Weights of a small sound classifier.
Model: 9.78M parameters, log mel input, arch transformer, norm layernorm, activation quick_gelu, layers 16, width 192.
Training: soap at rate 0.004, 4700 steps, batches of 64, held-out accuracy 97%.
Data: trained on short read English sentences (LibriTTS-R), 11.6 epochs.
Rows from block 4, named by matrix and row number. Rows with one number belong to one attention dimension. Each number is 200 + 30 x the weight over its row's rms, rounded and kept within 0 to 999. All counts start at 0.
# v: attention value (model.blocks.4.attn.v.weight, 192x192), inputs 0-95
# proj: attention output (model.blocks.4.attn.proj.weight, 192x192, transposed), outputs 0-95
v.98,209,237,259,172,153,223,176,235,198,187,202,171,200,193,193,199,200,158,257,225,216,197,192,199,189,185,212,201,203,201,217,202,213,174,227,194,215,175,207,178,236,197,203,177,224,219,186,200,207,193,158,270,135,191,191,230,189,215,239,203,209,222,199,299,163,164,178,245,202,227,203,194,196,200,241,175,187,229,240,198,178,194,186,179,147,226,232,187,219,241,193,202,196,273,197,202
proj.98,244,170,140,249,192,241,245,163,223,205,233,204,204,233,248,197,216,203,232,161,230,220,185,195,184,202,179,225,200,137,161,204,222,253,172,206,209,214,222,233,174,206,188,233,180,238,217,200,209,178,180,153,198,230,169,153,216,181,179,185,222,124,238,163,202,202,221,182,167,180,192,219,243,199,204,200,202,208,164,220,201,150,184,221,178,164,216,162,158,189,213,228,211,155,199,175
v.99,220,201,149,182,187,179,206,212,202,190,169,223,172,198,222,229,233,184,168,199,202,206,207,191,180,193,232,177,217,146,221,264,158,177,179,186,185,167,158,234,212,232,176,256,222,197,166,282,146,194,156,200,176,216,191,194,187,190,223,199,221,269,184,219,163,118,216,219,149,250,211,249,176,189,204,183,195,229,160,202,165,209,210,213,197,194,177,207,183,211,242,167,143,203,226,157
proj.99,221,210,208,205,250,194,213,219,189,227,203,184,192,200,226,176,253,182,231,139,145,217,174,214,189,237,134,207,189,179,167,229,265,192,221,220,185,214,220,183,179,208,223,157,199,193,267,157,193,194,212,182,186,225,131,202,207,191,187,198,193,156,206,189,212,282,176,195,216,159,153,205,253,204,231,220,155,237,216,173,176,209,145,208,163,205,154,221,192,188,169,266,202,216,174,227
v.100,190,165,146,222,228,186,215,173,188,186,211,199,208,216,178,273,214,178,137,225,222,238,147,191,239,177,198,204,195,159,164,159,221,199,215,230,204,235,193,242,219,173,143,253,192,207,168,236,218,176,191,181,220,160,160,219,142,177,214,186,197,181,150,189,221,223,179,203,231,206,189,172,220,222,204,197,195,170,174,219,210,254,187,157,260,167,240,185,194,229,245,184,242,200,150,198
proj.100,167,222,195,127,185,197,198,278,184,226,197,201,234,163,238,191,179,179,203,162,156,202,170,182,194,217,206,182,181,223,183,247,173,196,269,216,208,191,212,179,252,180,213,209,229,177,200,210,214,252,252,186,160,200,191,242,181,222,211,244,250,212,211,145,218,141,241,132,206,208,203,227,180,163,169,234,200,254,173,184,255,173,207,240,173,198,196,180,220,163,151,229,198,210,279,197
v.101,197,169,177,175,233,174,209,180,166,174,160,173,219,162,244,196,195,167,217,189,200,221,187,184,193,153,205,179,228,260,160,236,195,203,245,197,212,177,204,226,185,217,199,178,175,197,167,165,215,198,199,172,207,224,219,127,200,234,208,252,178,204,230,225,227,238,151,211,278,137,159,208,182,247,191,238,205,152,269,190,255,189,209,235,201,172,204,191,214,163,223,152,165,223,244,192
proj.101,163,221,255,205,256,232,202,195,211,183,193,246,211,211,205,173,195,247,177,185,217,158,170,203,189,209,279,212,188,179,257,133,210,268,180,186,239,201,199,227,208,187,221,180,218,197,235,239,180,168,237,234,217,181,207,246,174,184,215,163,163,203,198,210,143,226,309,194,97,227,223,143,245,158,197,154,176,243,157,158,184,202,241,176,181,208,198,163,215,225,185,216,187,204,219,199
v.102,252,152,165,219,225,161,202,201,209,163,197,269,133,274,221,224,186,232,147,218,137,175,235,207,225,225,241,220,179,171,189,215,151,270,214,247,208,209,199,199,195,219,224,194,186,158,231,233,137,213,197,203,185,202,198,223,191,162,111,208,205,213,220,190,183,128,187,184,133,188,254,140,226,187,203,212,194,220,182,209,198,181,194,202,240,184,210,209,149,177,190,218,211,222,229,223
proj.102,199,225,254,157,227,204,127,236,211,219,179,174,224,185,167,186,231,212,221,177,209,221,174,240,232,208,191,209,250,244,226,223,235,128,212,191,155,209,210,209,215,220,211,233,190,183,201,146,192,206,176,238,216,219,214,167,204,211,197,187,210,251,182,217,195,202,153,183,229,205,168,271,204,209,220,177,181,238,263,179,212,268,189,226,132,205,210,218,222,204,213,200,200,227,172,182
v.103,202,171,191,240,195,194,173,235,179,177,200,160,176,188,156,227,217,212,233,184,214,212,214,190,167,188,154,210,210,250,167,265,180,178,199,239,188,226,214,243,171,203,173,210,217,212,221,179,192,205,229,201,239,205,163,205,173,163,221,248,228,165,189,205,237,218,192,188,181,193,184,228,165,257,159,214,187,182,212,202,255,190,197,202,184,166,159,185,245,158,216,181,174,204,218,199
proj.103,198,210,179,168,155,241,185,196,239,208,186,201,207,181,234,219,204,176,189,219,204,157,183,247,242,201,215,162,213,197,223,160,164,184,218,178,225,188,183,187,201,182,198,156,187,159,179,222,260,159,229,197,163,193,219,206,212,238,223,224,198,216,253,143,189,202,250,230,184,189,207,205,236,169,210,193,207,208,174,264,176,204,202,175,157,201,229,201,151,199,136,200,195,234,258,229
v.104,196,164,153,190,212,139,199,174,195,206,131,182,140,172,248,185,170,201,172,178,229,165,198,206,177,215,233,230,230,160,192,254,167,215,224,229,172,204,205,226,240,204,190,182,189,200,190,191,180,203,227,225,224,198,200,209,225,186,227,189,236,197,205,166,188,132,135,205,203,225,230,197,228,199,143,168,194,224,238,207,270,223,184,220,235,208,159,206,193,167,170,247,199,173,212,160
proj.104,268,203,194,161,173,229,185,252,236,214,218,197,235,219,153,156,247,235,198,176,188,158,170,237,205,182,99,183,152,200,155,173,213,177,185,201,189,223,172,218,198,203,200,192,169,212,214,200,212,199,231,250,151,240,197,129,190,171,209,250,182,219,177,241,214,232,225,240,193,210,211,234,189,235,196,190,202,194,225,159,203,221,160,188,199,184,215,187,171,230,182,184,191,158,216,208
v.105,203,277,168,234,204,212,189,192,159,202,199,171,229,186,203,177,209,211,237,259,242,197,166,184,203,197,257,207,157,233,146,153,246,134,156,172,175,205,232,241,188,174,195,182,225,191,206,197,206,190,185,149,184,194,245,170,152,215,270,200,213,226,208,178,159,240,252,186,186,217,213,241,177,142,210,204,247,182,180,214,173,243,155,216,208,177,208,155,236,245,204,180,178,203,148,233
proj.105,224,182,184,188,205,179,227,217,232,214,212,199,177,208,212,254,198,199,169,186,136,204,193,188,201,195,144,200,198,154,254,257,210,264,272,187,226,212,248,171,182,239,213,202,206,187,205,174,191,269,198,237,210,175,129,188,210,170,186,207,146,156,171,172,199,183,174,244,185,200,177,204,163,248,197,208,209,184,230,194,204,187,229,254,252,227,240,199,181,201,201,193,189,165,217,160
v.106,208,198,223,224,207,213,212,221,202,219,211,165,174,145,178,274,194,221,159,201,252,182,189,172,159,180,193,170,207,225,217,153,203,220,203,240,208,188,186,230,232,229,205,226,183,247,186,206,198,168,202,218,215,219,177,207,169,191,181,197,208,193,155,159,245,224,250,166,207,222,206,243,199,256,148,233,244,152,196,228,207,183,204,194,279,217,188,180,215,163,181,191,233,197,208,198
proj.106,166,231,186,173,217,150,183,205,185,212,148,200,222,259,169,203,192,205,189,190,157,228,219,241,232,200,209,195,232,201,180,215,184,161,225,163,154,236,196,178,182,191,180,137,217,171,174,199,230,179,216,180,168,179,223,246,170,241,256,229,222,220,198,200,236,208,177,202,156,214,170,213,171,138,202,194,174,258,183,193,169,125,219,198,149,169,178,245,217,183,219,180,151,207,218,216
v.107,182,229,185,179,106,193,160,171,258,222,247,171,186,192,184,229,190,201,247,204,187,214,188,220,178,190,193,174,197,212,253,185,183,172,239,226,224,208,157,205,162,200,265,169,199,230,191,157,198,189,239,230,215,180,176,209,190,184,177,156,221,223,214,165,210,233,205,183,183,218,192,232,243,176,206,182,218,179,191,216,193,191,171,190,201,188,184,164,211,172,218,177,260,211,224,226
proj.107,144,188,197,278,222,212,182,178,185,195,167,193,213,229,196,229,177,178,207,178,240,199,209,181,227,207,163,201,247,189,212,213,218,213,161,184,190,169,251,215,200,217,195,202,153,171,195,229,203,171,154,193,206,207,254,203,198,267,191,198,211,201,172,236,201,183,193,205,174,144,185,206,218,216,235,236,180,256,178,244,188,158,243,208,184,201,170,200,208,187,254,175,158,213,198,201
v.108,183,166,173,219,173,228,199,209,244,152,262,186,198,178,161,176,170,233,224,239,167,240,230,183,209,125,199,212,209,221,251,161,194,194,182,208,213,211,189,137,219,255,209,205,148,240,219,234,208,188,232,235,203,170,134,218,177,166,167,202,170,200,237,198,150,210,177,251,200,180,177,197,236,196,216,194,236,148,174,208,203,169,190,191,216,244,183,212,144,162,192,196,204,246,188,227
proj.108,195,230,252,234,206,215,234,222,176,219,146,224,186,220,222,233,266,204,166,203,194,219,206,216,177,163,211,228,180,175,179,193,206,206,217,194,187,183,178,266,200,229,210,204,238,194,217,170,152,220,102,138,182,223,233,220,213,228,186,198,199,131,182,256,246,174,157,131,234,201,192,226,205,227,250,234,161,227,205,188,182,214,225,191,167,194,175,198,217,261,218,167,180,241,163,124
v.109,246,194,168,186,232,230,235,203,219,172,161,220,204,228,261,191,232,252,252,189,164,225,169,247,185,240,192,221,178,136,144,228,156,253,215,214,182,219,172,224,215,163,172,157,228,141,203,168,190,195,205,173,212,172,167,205,180,197,178,192,148,235,250,200,177,190,215,252,191,237,229,234,171,196,209,227,192,182,234,157,182,207,165,150,162,199,229,200,188,205,247,177,223,253,215,191
proj.109,188,164,236,205,186,204,180,238,164,229,255,191,162,173,169,193,214,167,216,209,196,203,204,205,202,196,194,153,219,223,177,178,257,182,203,222,212,193,244,192,192,224,217,255,179,187,232,212,170,177,202,243,173,239,234,188,249,202,165,213,253,176,218,226,179,242,166,198,207,171,172,189,287,191,234,212,171,224,229,198,176,208,156,213,176,232,211,226,167,186,186,259,261,209,208,212
v.110,197,222,209,171,217,167,193,215,210,220,196,227,234,142,227,239,219,210,234,162,128,181,210,175,179,247,225,207,238,202,236,196,130,222,141,190,209,195,242,289,216,216,213,194,237,217,195,160,196,180,196,169,220,236,209,179,191,230,197,168,215,193,232,184,202,150,218,198,217,168,185,294,152,187,213,212,182,175,174,201,173,165,227,269,176,186,172,201,152,155,175,187,136,132,147,153
proj.110,193,223,230,149,177,234,187,206,191,205,221,195,139,268,199,199,170,226,201,179,234,206,188,230,215,195,179,208,167,132,225,142,182,207,246,203,233,215,114,206,146,168,229,165,173,238,208,243,242,178,203,228,173,166,213,243,231,185,214,204,184,145,230,200,236,238,149,193,165,207,193,142,207,246,221,192,202,189,207,230,192,182,192,213,208,189,215,183,206,214,152,213,243,271,192,216
v.111,248,196,244,228,219,220,232,143,184,244,180,190,156,215,204,235,182,203,208,217,259,184,219,243,253,234,265,184,133,194,221,219,200,192,174,167,233,209,204,229,232,184,177,186,173,222,227,236,196,204,181,255,184,193,223,183,157,197,198,182,203,219,238,198,212,196,190,163,172,214,197,137,175,198,189,234,160,210,135,208,185,166,173,208,146,217,211,207,263,197,191,258,224,233,217,165
proj.111,181,185,175,194,210,173,176,241,222,160,233,165,250,217,177,194,224,185,191,170,190,230,240,151,170,128,198,243,175,184,167,218,187,253,231,219,204,246,192,194,207,210,197,148,185,190,159,226,225,191,238,154,227,228,154,229,166,187,203,182,224,191,217,194,206,173,174,205,177,264,168,224,219,242,211,224,200,172,249,221,240,196,187,195,177,205,179,147,138,239,141,184,196,172,168,214
v.112,188,204,179,241,229,223,221,199,194,181,180,168,214,207,188,195,212,189,168,230,183,167,178,212,227,244,205,234,193,184,209,255,145,177,188,186,186,206,214,212,173,169,198,188,166,156,144,215,205,237,226,206,201,180,174,196,213,184,216,238,268,191,192,228,225,188,223,252,193,250,203,225,198,210,152,212,164,186,231,253,220,184,206,201,224,229,178,167,168,182,178,223,214,197,190,206
proj.112,270,199,183,145,182,197,177,254,281,173,192,254,169,184,239,210,200,252,166,200,185,187,160,200,224,199,184,215,197,222,171,197,193,265,180,170,207,202,182,242,180,243,199,189,239,268,208,177,220,216,187,197,236,206,232,193,207,167,229,152,184,214,225,187,182,207,158,223,217,116,254,240,204,199,243,171,145,201,230,157,179,254,224,203,204,205,241,210,201,181,227,192,194,219,185,210
v.113,214,204,163,229,193,207,174,206,241,169,153,209,192,238,245,191,210,172,173,202,156,219,178,187,133,227,208,180,218,161,207,233,184,186,220,171,230,204,158,199,242,192,204,202,174,161,211,183,129,204,210,227,231,195,226,210,203,157,252,184,167,227,196,187,239,201,157,197,204,217,207,167,223,194,176,136,179,179,231,204,176,223,215,151,210,175,250,210,249,244,173,191,195,242,224,197
proj.113,188,157,270,166,186,196,191,183,177,189,170,223,207,221,195,215,220,179,208,209,240,202,221,225,192,218,200,177,146,225,196,194,248,173,190,256,191,159,220,249,201,201,201,186,182,205,258,183,201,177,222,182,190,205,203,212,177,204,176,185,215,182,200,234,199,212,190,187,206,186,190,223,189,260,244,202,193,255,170,175,292,179,143,259,168,179,134,206,197,161,245,139,216,196,147,276
v.114,204,226,203,165,181,255,244,207,203,213,220,125,188,257,172,248,176,241,219,201,207,238,199,258,228,176,228,149,131,227,215,186,254,236,142,197,173,235,128,214,208,157,215,183,201,213,162,238,249,197,173,156,179,181,257,184,217,202,169,217,206,229,166,172,197,242,167,231,179,178,191,135,227,178,208,220,213,201,203,157,193,186,203,164,189,226,207,238,170,186,187,242,242,212,184,228
proj.114,159,152,168,243,228,214,150,190,194,210,173,173,210,179,198,194,199,164,199,195,176,162,251,150,185,189,215,215,234,191,220,219,171,194,233,225,251,181,263,178,181,263,177,206,186,207,189,175,177,250,209,196,197,232,138,200,213,215,246,138,198,186,214,205,183,176,195,191,184,245,154,186,209,235,176,221,183,217,225,259,193,218,255,218,170,215,246,211,215,208,214,214,137,209,185,207
v.115,148,261,223,189,174,191,217,200,229,186,210,191,223,194,193,184,145,193,193,216,170,176,172,202,196,191,234,182,149,227,224,134,250,212,214,183,216,229,155,193,203,151,227,173,140,141,203,181,259,217,285,213,204,236,212,237,196,167,183,187,205,208,213,164,217,180,250,181,224,186,179,228,206,219,225,195,211,167,242,249,196,183,198,185,213,180,164,180,209,222,142,215,213,205,183,203
proj.115,271,179,195,209,233,257,169,179,161,220,205,246,184,254,154,187,253,229,160,190,261,163,257,163,187,195,187,214,218,192,189,207,134,228,201,190,167,190,192,211,206,207,211,254,215,239,183,194,178,213,174,164,180,162,229,208,201,230,260,237,181,213,223,247,241,214,146,263,176,236,185,203,143,197,199,185,233,255,188,205,221,204,205,179,211,243,181,199,214,163,245,177,204,196,180,226
v.116,205,264,191,182,184,216,179,153,191,244,219,173,208,208,199,227,167,220,154,213,175,251,190,193,178,209,241,252,246,192,173,206,227,160,232,218,235,181,128,220,196,186,201,216,179,205,231,208,251,145,207,188,218,178,232,262,200,238,227,166,170,224,161,158,189,213,270,181,225,182,165,211,217,228,234,195,158,203,231,198,186,206,175,209,175,182,189,170,141,189,194,147,233,178,176,207
proj.116,190,180,179,192,215,201,198,212,234,253,191,231,171,251,169,166,212,197,193,168,238,140,202,200,183,203,216,158,183,170,194,176,169,182,166,166,186,201,244,190,185,209,241,193,243,189,190,179,202,208,233,161,172,165,196,198,192,206,218,258,179,157,220,236,212,206,208,171,208,210,239,218,237,166,171,180,244,186,202,238,162,156,175,279,281,181,183,212,217,178,253,193,202,254,225,200
v.117,266,174,161,161,181,189,219,192,230,194,189,195,141,240,176,178,225,227,223,210,168,222,225,270,218,200,231,190,164,232,230,211,230,187,271,233,195,263,204,205,176,190,192,184,158,175,224,217,257,246,154,228,173,158,172,206,213,155,176,240,187,177,203,212,181,194,236,256,182,190,195,147,230,160,237,224,213,155,158,146,188,178,168,191,171,239,178,194,211,220,186,173,230,196,258,217
proj.117,200,234,238,261,228,197,174,186,174,159,178,155,239,143,248,250,165,210,190,211,226,214,194,113,213,207,204,169,207,171,236,174,207,202,154,204,189,163,214,194,183,233,219,269,195,226,186,129,176,184,173,201,236,220,192,156,195,238,172,143,192,228,218,161,207,180,192,145,236,189,182,233,248,189,178,206,184,210,251,271,193,157,225,215,155,139,227,180,179,205,178,233,162,209,154,154
v.118,194,193,188,194,168,254,179,243,209,173,160,223,182,197,201,189,226,223,182,214,187,183,195,229,189,177,205,188,188,203,222,204,194,211,205,243,197,191,214,203,189,186,214,249,195,229,193,188,225,191,165,169,151,146,185,199,183,193,214,181,199,253,284,201,251,191,209,257,184,188,174,206,235,172,263,203,179,226,141,187,183,146,215,177,208,268,206,188,220,187,244,185,217,193,257,162
proj.118,235,193,207,234,186,188,274,156,171,204,240,127,204,177,246,235,193,237,222,197,185,218,208,147,226,171,230,206,217,138,233,156,244,207,244,161,218,230,194,194,205,228,235,208,219,262,212,204,233,215,164,192,214,246,204,218,254,199,167,205,211,185,167,165,172,194,222,174,178,209,200,199,199,156,216,225,169,225,214,197,175,182,201,202,85,201,143,187,198,185,196,230,178,215,124,205
v.119,191,160,247,189,237,190,223,236,215,157,241,187,207,194,160,134,157,192,231,209,142,193,219,228,174,155,238,175,202,174,136,181,208,198,211,189,224,224,199,202,210,181,206,195,176,188,250,181,167,167,185,207,217,134,186,254,199,186,202,215,222,177,169,185,207,204,224,157,226,145,177,196,205,209,148,197,182,132,178,157,177,223,167,223,194,185,178,172,169,236,176,242,201,198,211,142
proj.119,180,274,190,212,171,191,210,176,171,261,199,173,228,191,197,237,220,182,160,197,217,200,185,153,227,208,184,184,250,222,264,203,189,186,155,258,216,136,218,152,191,226,227,166,184,185,164,210,237,159,227,140,224,253,208,190,190,184,186,185,213,198,212,197,209,183,216,133,182,209,200,209,208,204,204,216,221,217,190,219,228,237,252,178,190,171,177,214,237,188,214,159,211,149,164,232
v.120,202,235,167,219,181,243,203,229,217,164,245,179,212,175,232,260,204,234,194,220,152,212,237,274,195,170,153,174,236,196,208,171,188,194,240,209,187,180,145,191,242,262,187,278,237,225,171,179,131,200,187,173,208,222,209,156,174,191,222,204,213,225,238,180,176,208,241,188,216,222,189,267,180,243,242,209,215,249,228,214,205,203,198,168,221,195,223,198,175,187,203,228,206,193,218,210
proj.120,182,167,205,210,209,192,184,222,160,257,139,208,195,225,236,224,198,179,248,202,208,185,168,231,204,209,176,176,170,178,205,190,209,186,213,165,233,196,231,208,194,174,206,134,222,191,203,256,212,188,185,209,201,200,200,248,267,231,185,208,199,168,171,209,159,267,177,277,149,185,181,172,185,184,220,202,188,177,177,190,222,211,207,190,149,226,175,229,232,175,228,165,171,266,205,235
v.121,207,202,212,194,214,167,181,198,197,225,196,179,172,208,203,229,185,217,245,175,211,202,202,159,203,170,233,209,178,172,234,205,167,264,197,178,195,207,189,172,210,198,177,194,195,193,195,208,164,208,202,204,239,188,225,237,167,237,191,158,196,172,170,154,205,188,171,147,199,163,266,236,177,210,145,251,232,188,166,191,213,278,227,224,186,192,212,196,208,200,222,277,214,217,232,236
proj.121,169,196,176,193,205,207,222,210,230,204,216,186,238,224,197,200,182,180,202,171,232,174,256,234,227,207,120,210,228,225,210,222,192,154,188,243,233,212,229,217,211,176,251,158,185,135,188,205,190,185,271,195,223,195,207,202,223,203,218,241,206,248,229,218,177,200,215,270,245,238,158,169,250,228,210,180,180,186,212,205,217,188,178,210,224,193,242,232,223,184,156,176,189,184,188,183
v.122,220,230,276,182,194,161,190,159,230,209,260,198,200,244,195,212,228,198,210,190,164,187,167,198,214,212,209,224,165,176,159,157,143,214,250,179,196,230,184,148,212,182,165,176,206,179,219,251,231,176,185,155,231,202,226,186,216,176,172,242,150,193,201,235,116,232,200,197,212,209,218,202,159,192,150,216,195,183,248,205,185,197,231,200,188,239,214,185,164,253,259,229,207,201,176,252
proj.122,162,248,172,220,180,171,212,251,151,209,215,256,228,193,216,158,201,224,221,253,206,211,195,177,166,218,172,162,201,221,209,251,232,173,175,174,208,171,205,218,168,213,210,239,215,248,188,167,153,232,236,226,229,181,179,152,252,146,226,156,196,190,192,179,205,197,153,206,195,174,253,191,233,165,245,169,203,220,191,196,186,218,201,188,291,170,245,284,211,169,186,203,210,154,167,220
v.123,191,227,219,239,162,192,212,163,172,229,199,205,227,206,248,210,172,176,213,140,195,183,238,221,174,194,203,196,242,160,225,200,215,191,141,204,222,165,192,219,178,195,235,239,197,197,233,179,155,214,198,188,222,201,223,239,246,204,183,155,155,173,186,182,239,248,150,171,265,154,215,214,163,183,181,241,221,179,222,198,244,194,198,189,225,175,223,232,190,189,146,212,200,144,214,227
proj.123,181,211,186,257,211,203,192,214,217,243,207,230,181,234,211,186,199,211,202,227,159,228,199,207,216,222,217,179,195,195,197,145,188,188,216,185,208,186,210,201,196,172,241,156,257,190,184,214,214,166,171,167,180,161,171,192,214,227,207,271,232,203,216,245,162,194,248,238,194,221,208,180,220,227,209,174,157,182,185,188,138,183,168,240,234,241,165,247,201,211,246,208,152,190,173,155
v.124,149,181,209,208,197,167,174,218,214,146,186,202,239,159,200,165,219,203,235,249,196,165,174,192,190,211,245,210,179,235,255,140,260,230,273,153,186,171,199,194,171,205,169,200,188,215,159,191,194,204,149,185,193,207,212,194,247,185,224,177,215,179,206,232,215,172,225,197,249,199,177,203,234,256,182,196,248,256,173,205,215,221,237,222,221,251,168,197,247,204,166,229,188,211,229,192
proj.124,285,196,190,211,228,208,222,165,187,277,226,211,193,214,210,185,193,189,203,124,209,196,231,217,218,201,97,194,256,177,171,200,174,199,160,245,178,192,165,185,199,202,209,252,236,231,229,181,194,182,213,201,220,209,193,179,171,185,168,202,142,175,176,201,159,190,227,233,167,173,219,189,166,201,212,218,197,154,137,246,159,228,174,227,206,173,280,150,175,215,216,183,259,169,204,226
v.125,159,206,180,222,184,136,209,280,169,204,203,229,170,233,228,196,165,228,196,204,153,201,197,260,181,254,159,189,206,170,201,200,181,255,177,184,220,232,220,209,172,177,234,204,204,226,260,245,216,231,206,196,257,200,175,202,199,213,169,214,233,219,213,271,139,139,181,204,174,219,231,195,250,192,175,164,185,214,238,214,192,210,231,217,218,195,194,185,115,187,218,255,225,181,190,161
proj.125,234,171,260,161,223,249,182,198,219,192,209,204,224,202,198,169,258,225,246,202,206,158,170,182,217,236,192,187,219,174,194,190,238,210,229,155,151,193,159,222,186,238,216,198,161,231,177,158,158,204,188,246,142,197,261,159,246,176,196,223,201,199,181,184,204,222,152,202,194,177,218,216,212,195,223,254,198,205,223,213,156,223,204,182,188,164,181,255,210,224,193,193,198,218,160,205
v.126,167,192,228,175,192,213,212,160,197,175,176,227,199,214,240,217,229,232,243,239,134,212,212,236,178,174,186,171,209,202,151,283,214,251,229,177,182,175,141,177,165,218,192,176,207,177,149,204,130,154,232,177,175,200,188,131,243,216,219,158,196,200,211,213,200,137,199,254,248,203,165,205,163,221,212,196,178,203,224,260,168,147,282,230,211,192,211,255,203,224,196,179,176,171,197,184
proj.126,187,232,171,189,216,200,192,190,177,243,228,200,186,212,177,174,218,188,180,187,179,146,200,149,158,193,209,221,169,240,218,168,169,144,158,194,228,179,192,234,210,166,245,184,191,193,269,231,185,212,176,255,206,228,206,223,202,202,180,213,193,199,215,200,168,268,205,227,154,172,190,216,210,210,160,215,226,177,191,151,228,239,158,151,180,267,192,243,188,181,184,198,225,237,172,262
v.127,247,182,202,234,236,173,135,166,192,202,212,279,209,220,195,194,237,140,182,184,201,166,197,235,155,213,204,230,230,150,219,247,200,199,203,185,247,177,222,243,221,212,190,221,196,153,196,201,194,164,172,224,232,163,220,211,247,176,229,179,195,177,146,169,152,166,186,157,203,241,245,146,194,217,195,148,187,255,218,199,170,271,215,195,222,229,243,257,222,269,263,214,210,201,201,180
proj.127,195,193,180,152,161,194,226,197,239,217,215,188,180,161,216,184,261,203,191,217,209,204,185,169,244,247,201,152,169,256,184,164,196,181,154,274,175,194,196,203,237,210,231,176,221,249,199,225,158,182,243,218,211,221,167,176,151,201,204,217,229,186,218,210,234,216,225,222,262,198,232,228,190,227,182,196,196,231,218,187,231,135,165,222,236,181,217,154,199,153,201,188,209,204,238,231
v.128,237,184,170,207,172,156,245,167,211,208,267,172,166,246,207,213,130,200,284,167,193,189,229,191,175,206,218,173,235,209,253,256,238,200,228,205,137,203,189,187,191,236,208,209,198,209,167,144,187,233,192,216,179,213,215,232,156,161,156,198,220,133,238,207,196,158,202,181,178,206,222,163,167,175,207,193,206,178,204,209,158,155,234,244,191,203,215,200,270,171,180,198,177,217,218,182
proj.128,210,201,240,204,204,214,209,201,177,175,164,208,226,179,192,221,241,181,191,244,199,215,195,197,236,234,200,175,196,173,124,225,154,115,203,217,248,158,192,202,160,196,230,192,215,222,189,257,228,130,209,231,228,242,210,181,228,195,222,173,188,243,186,190,181,243,233,142,193,171,142,211,229,184,194,198,177,169,157,216,195,173,217,172,207,169,162,278,158,200,194,224,218,187,200,226
v.129,238,147,208,244,198,179,215,213,157,166,151,280,211,196,253,200,157,279,236,223,155,191,228,199,174,191,195,166,196,147,172,199,184,241,213,194,221,194,184,193,147,166,169,193,202,199,252,221,211,236,213,239,152,224,216,166,231,199,242,208,155,196,198,217,175,177,201,235,192,219,181,207,150,168,243,191,178,187,229,198,202,288,226,200,203,225,195,235,174,191,257,152,243,220,275,201
proj.129,133,183,243,173,198,189,221,154,219,126,235,151,199,181,159,194,247,205,173,205,185,186,190,212,201,188,205,222,167,235,212,181,183,224,230,213,180,187,197,226,247,214,189,187,162,226,157,181,202,156,233,150,248,239,144,236,239,158,188,236,229,223,199,176,224,234,209,163,184,162,244,224,207,214,170,212,231,231,241,215,205,220,200,157,156,243,149,161,228,229,173,242,192,183,157,178
v.130,230,215,184,166,228,211,185,185,225,244,178,208,180,199,176,184,230,185,188,177,187,155,164,207,208,255,144,200,292,223,186,239,193,192,156,223,204,161,219,267,248,176,194,154,255,150,216,190,240,145,166,235,188,249,263,167,194,212,181,210,231,155,222,183,175,263,185,245,230,236,210,197,160,213,179,228,206,191,169,227,233,207,177,207,243,175,199,273,175,199,167,135,214,165,184,258
proj.130,182,236,211,210,196,174,200,183,187,171,185,207,221,221,234,202,147,216,217,194,192,247,247,149,229,194,226,208,161,197,215,181,157,183,202,161,248,182,161,231,164,183,201,247,138,200,190,249,208,253,229,219,182,204,165,189,186,227,217,179,176,233,231,169,230,177,182,183,190,148,202,211,222,169,189,126,176,201,199,199,222,189,189,169,205,172,210,218,246,180,240,220,203,169,198,178
v.131,211,256,218,209,153,173,227,286,187,212,216,235,178,223,240,241,226,198,185,202,201,169,173,214,223,182,206,177,197,236,202,192,229,215,165,205,215,204,204,226,170,246,183,194,177,179,184,223,204,209,175,227,168,190,256,169,129,228,195,212,148,233,178,174,252,240,188,168,239,273,121,239,231,218,203,226,208,189,237,177,189,203,184,144,228,202,250,211,156,234,194,218,178,171,251,220
proj.131,149,168,181,171,249,233,182,181,251,200,177,208,268,228,199,170,170,238,189,210,152,194,183,200,184,202,252,221,224,194,216,225,207,229,269,211,181,226,237,162,216,163,238,172,234,192,164,159,186,166,249,210,199,203,168,187,222,208,205,238,213,187,197,196,220,165,225,230,173,218,212,181,199,198,148,213,189,171,168,243,184,253,177,242,203,209,202,151,194,182,160,183,228,195,172,175
v.132,188,260,161,220,226,169,199,215,190,243,184,208,224,236,228,197,212,223,211,166,188,192,234,186,175,165,178,186,246,174,224,192,238,143,173,190,248,173,213,227,198,214,195,212,221,247,148,215,204,218,244,211,277,215,228,187,196,256,191,195,244,145,221,174,122,255,171,194,199,246,221,234,205,191,203,183,189,260,205,199,240,190,145,185,184,182,234,216,187,156,179,127,188,162,174,184
proj.132,199,170,202,231,193,130,179,155,182,227,188,219,205,223,185,228,179,137,220,216,166,199,214,177,216,202,185,167,153,184,241,234,192,171,225,254,215,173,151,218,200,212,203,207,212,143,233,182,231,201,110,205,180,150,175,200,162,206,223,228,214,173,182,231,280,213,183,190,182,172,184,203,197,182,200,169,171,172,161,175,188,204,217,261,229,198,191,157,211,206,203,212,262,247,147,222
v.133,160,172,197,194,204,212,195,198,199,185,170,208,172,232,180,244,199,164,199,169,227,190,210,107,179,149,229,200,168,149,202,150,200,256,168,201,225,214,186,190,230,162,234,275,221,177,200,194,210,183,193,185,237,192,148,192,202,169,223,181,226,168,219,200,188,217,211,195,201,207,207,216,179,150,213,271,154,129,249,208,259,210,241,234,182,134,242,212,191,170,205,257,169,232,169,178
proj.133,218,193,170,201,223,242,208,251,215,254,161,238,282,191,185,157,232,267,173,252,178,219,210,228,201,240,202,185,236,174,235,220,184,178,240,220,171,207,206,189,188,204,191,157,157,199,177,196,217,226,234,217,167,181,180,203,207,210,213,208,205,207,192,163,277,159,209,178,252,209,185,168,250,168,200,166,211,238,98,217,218,192,217,145,206,282,181,214,217,205,199,252,220,254,179,185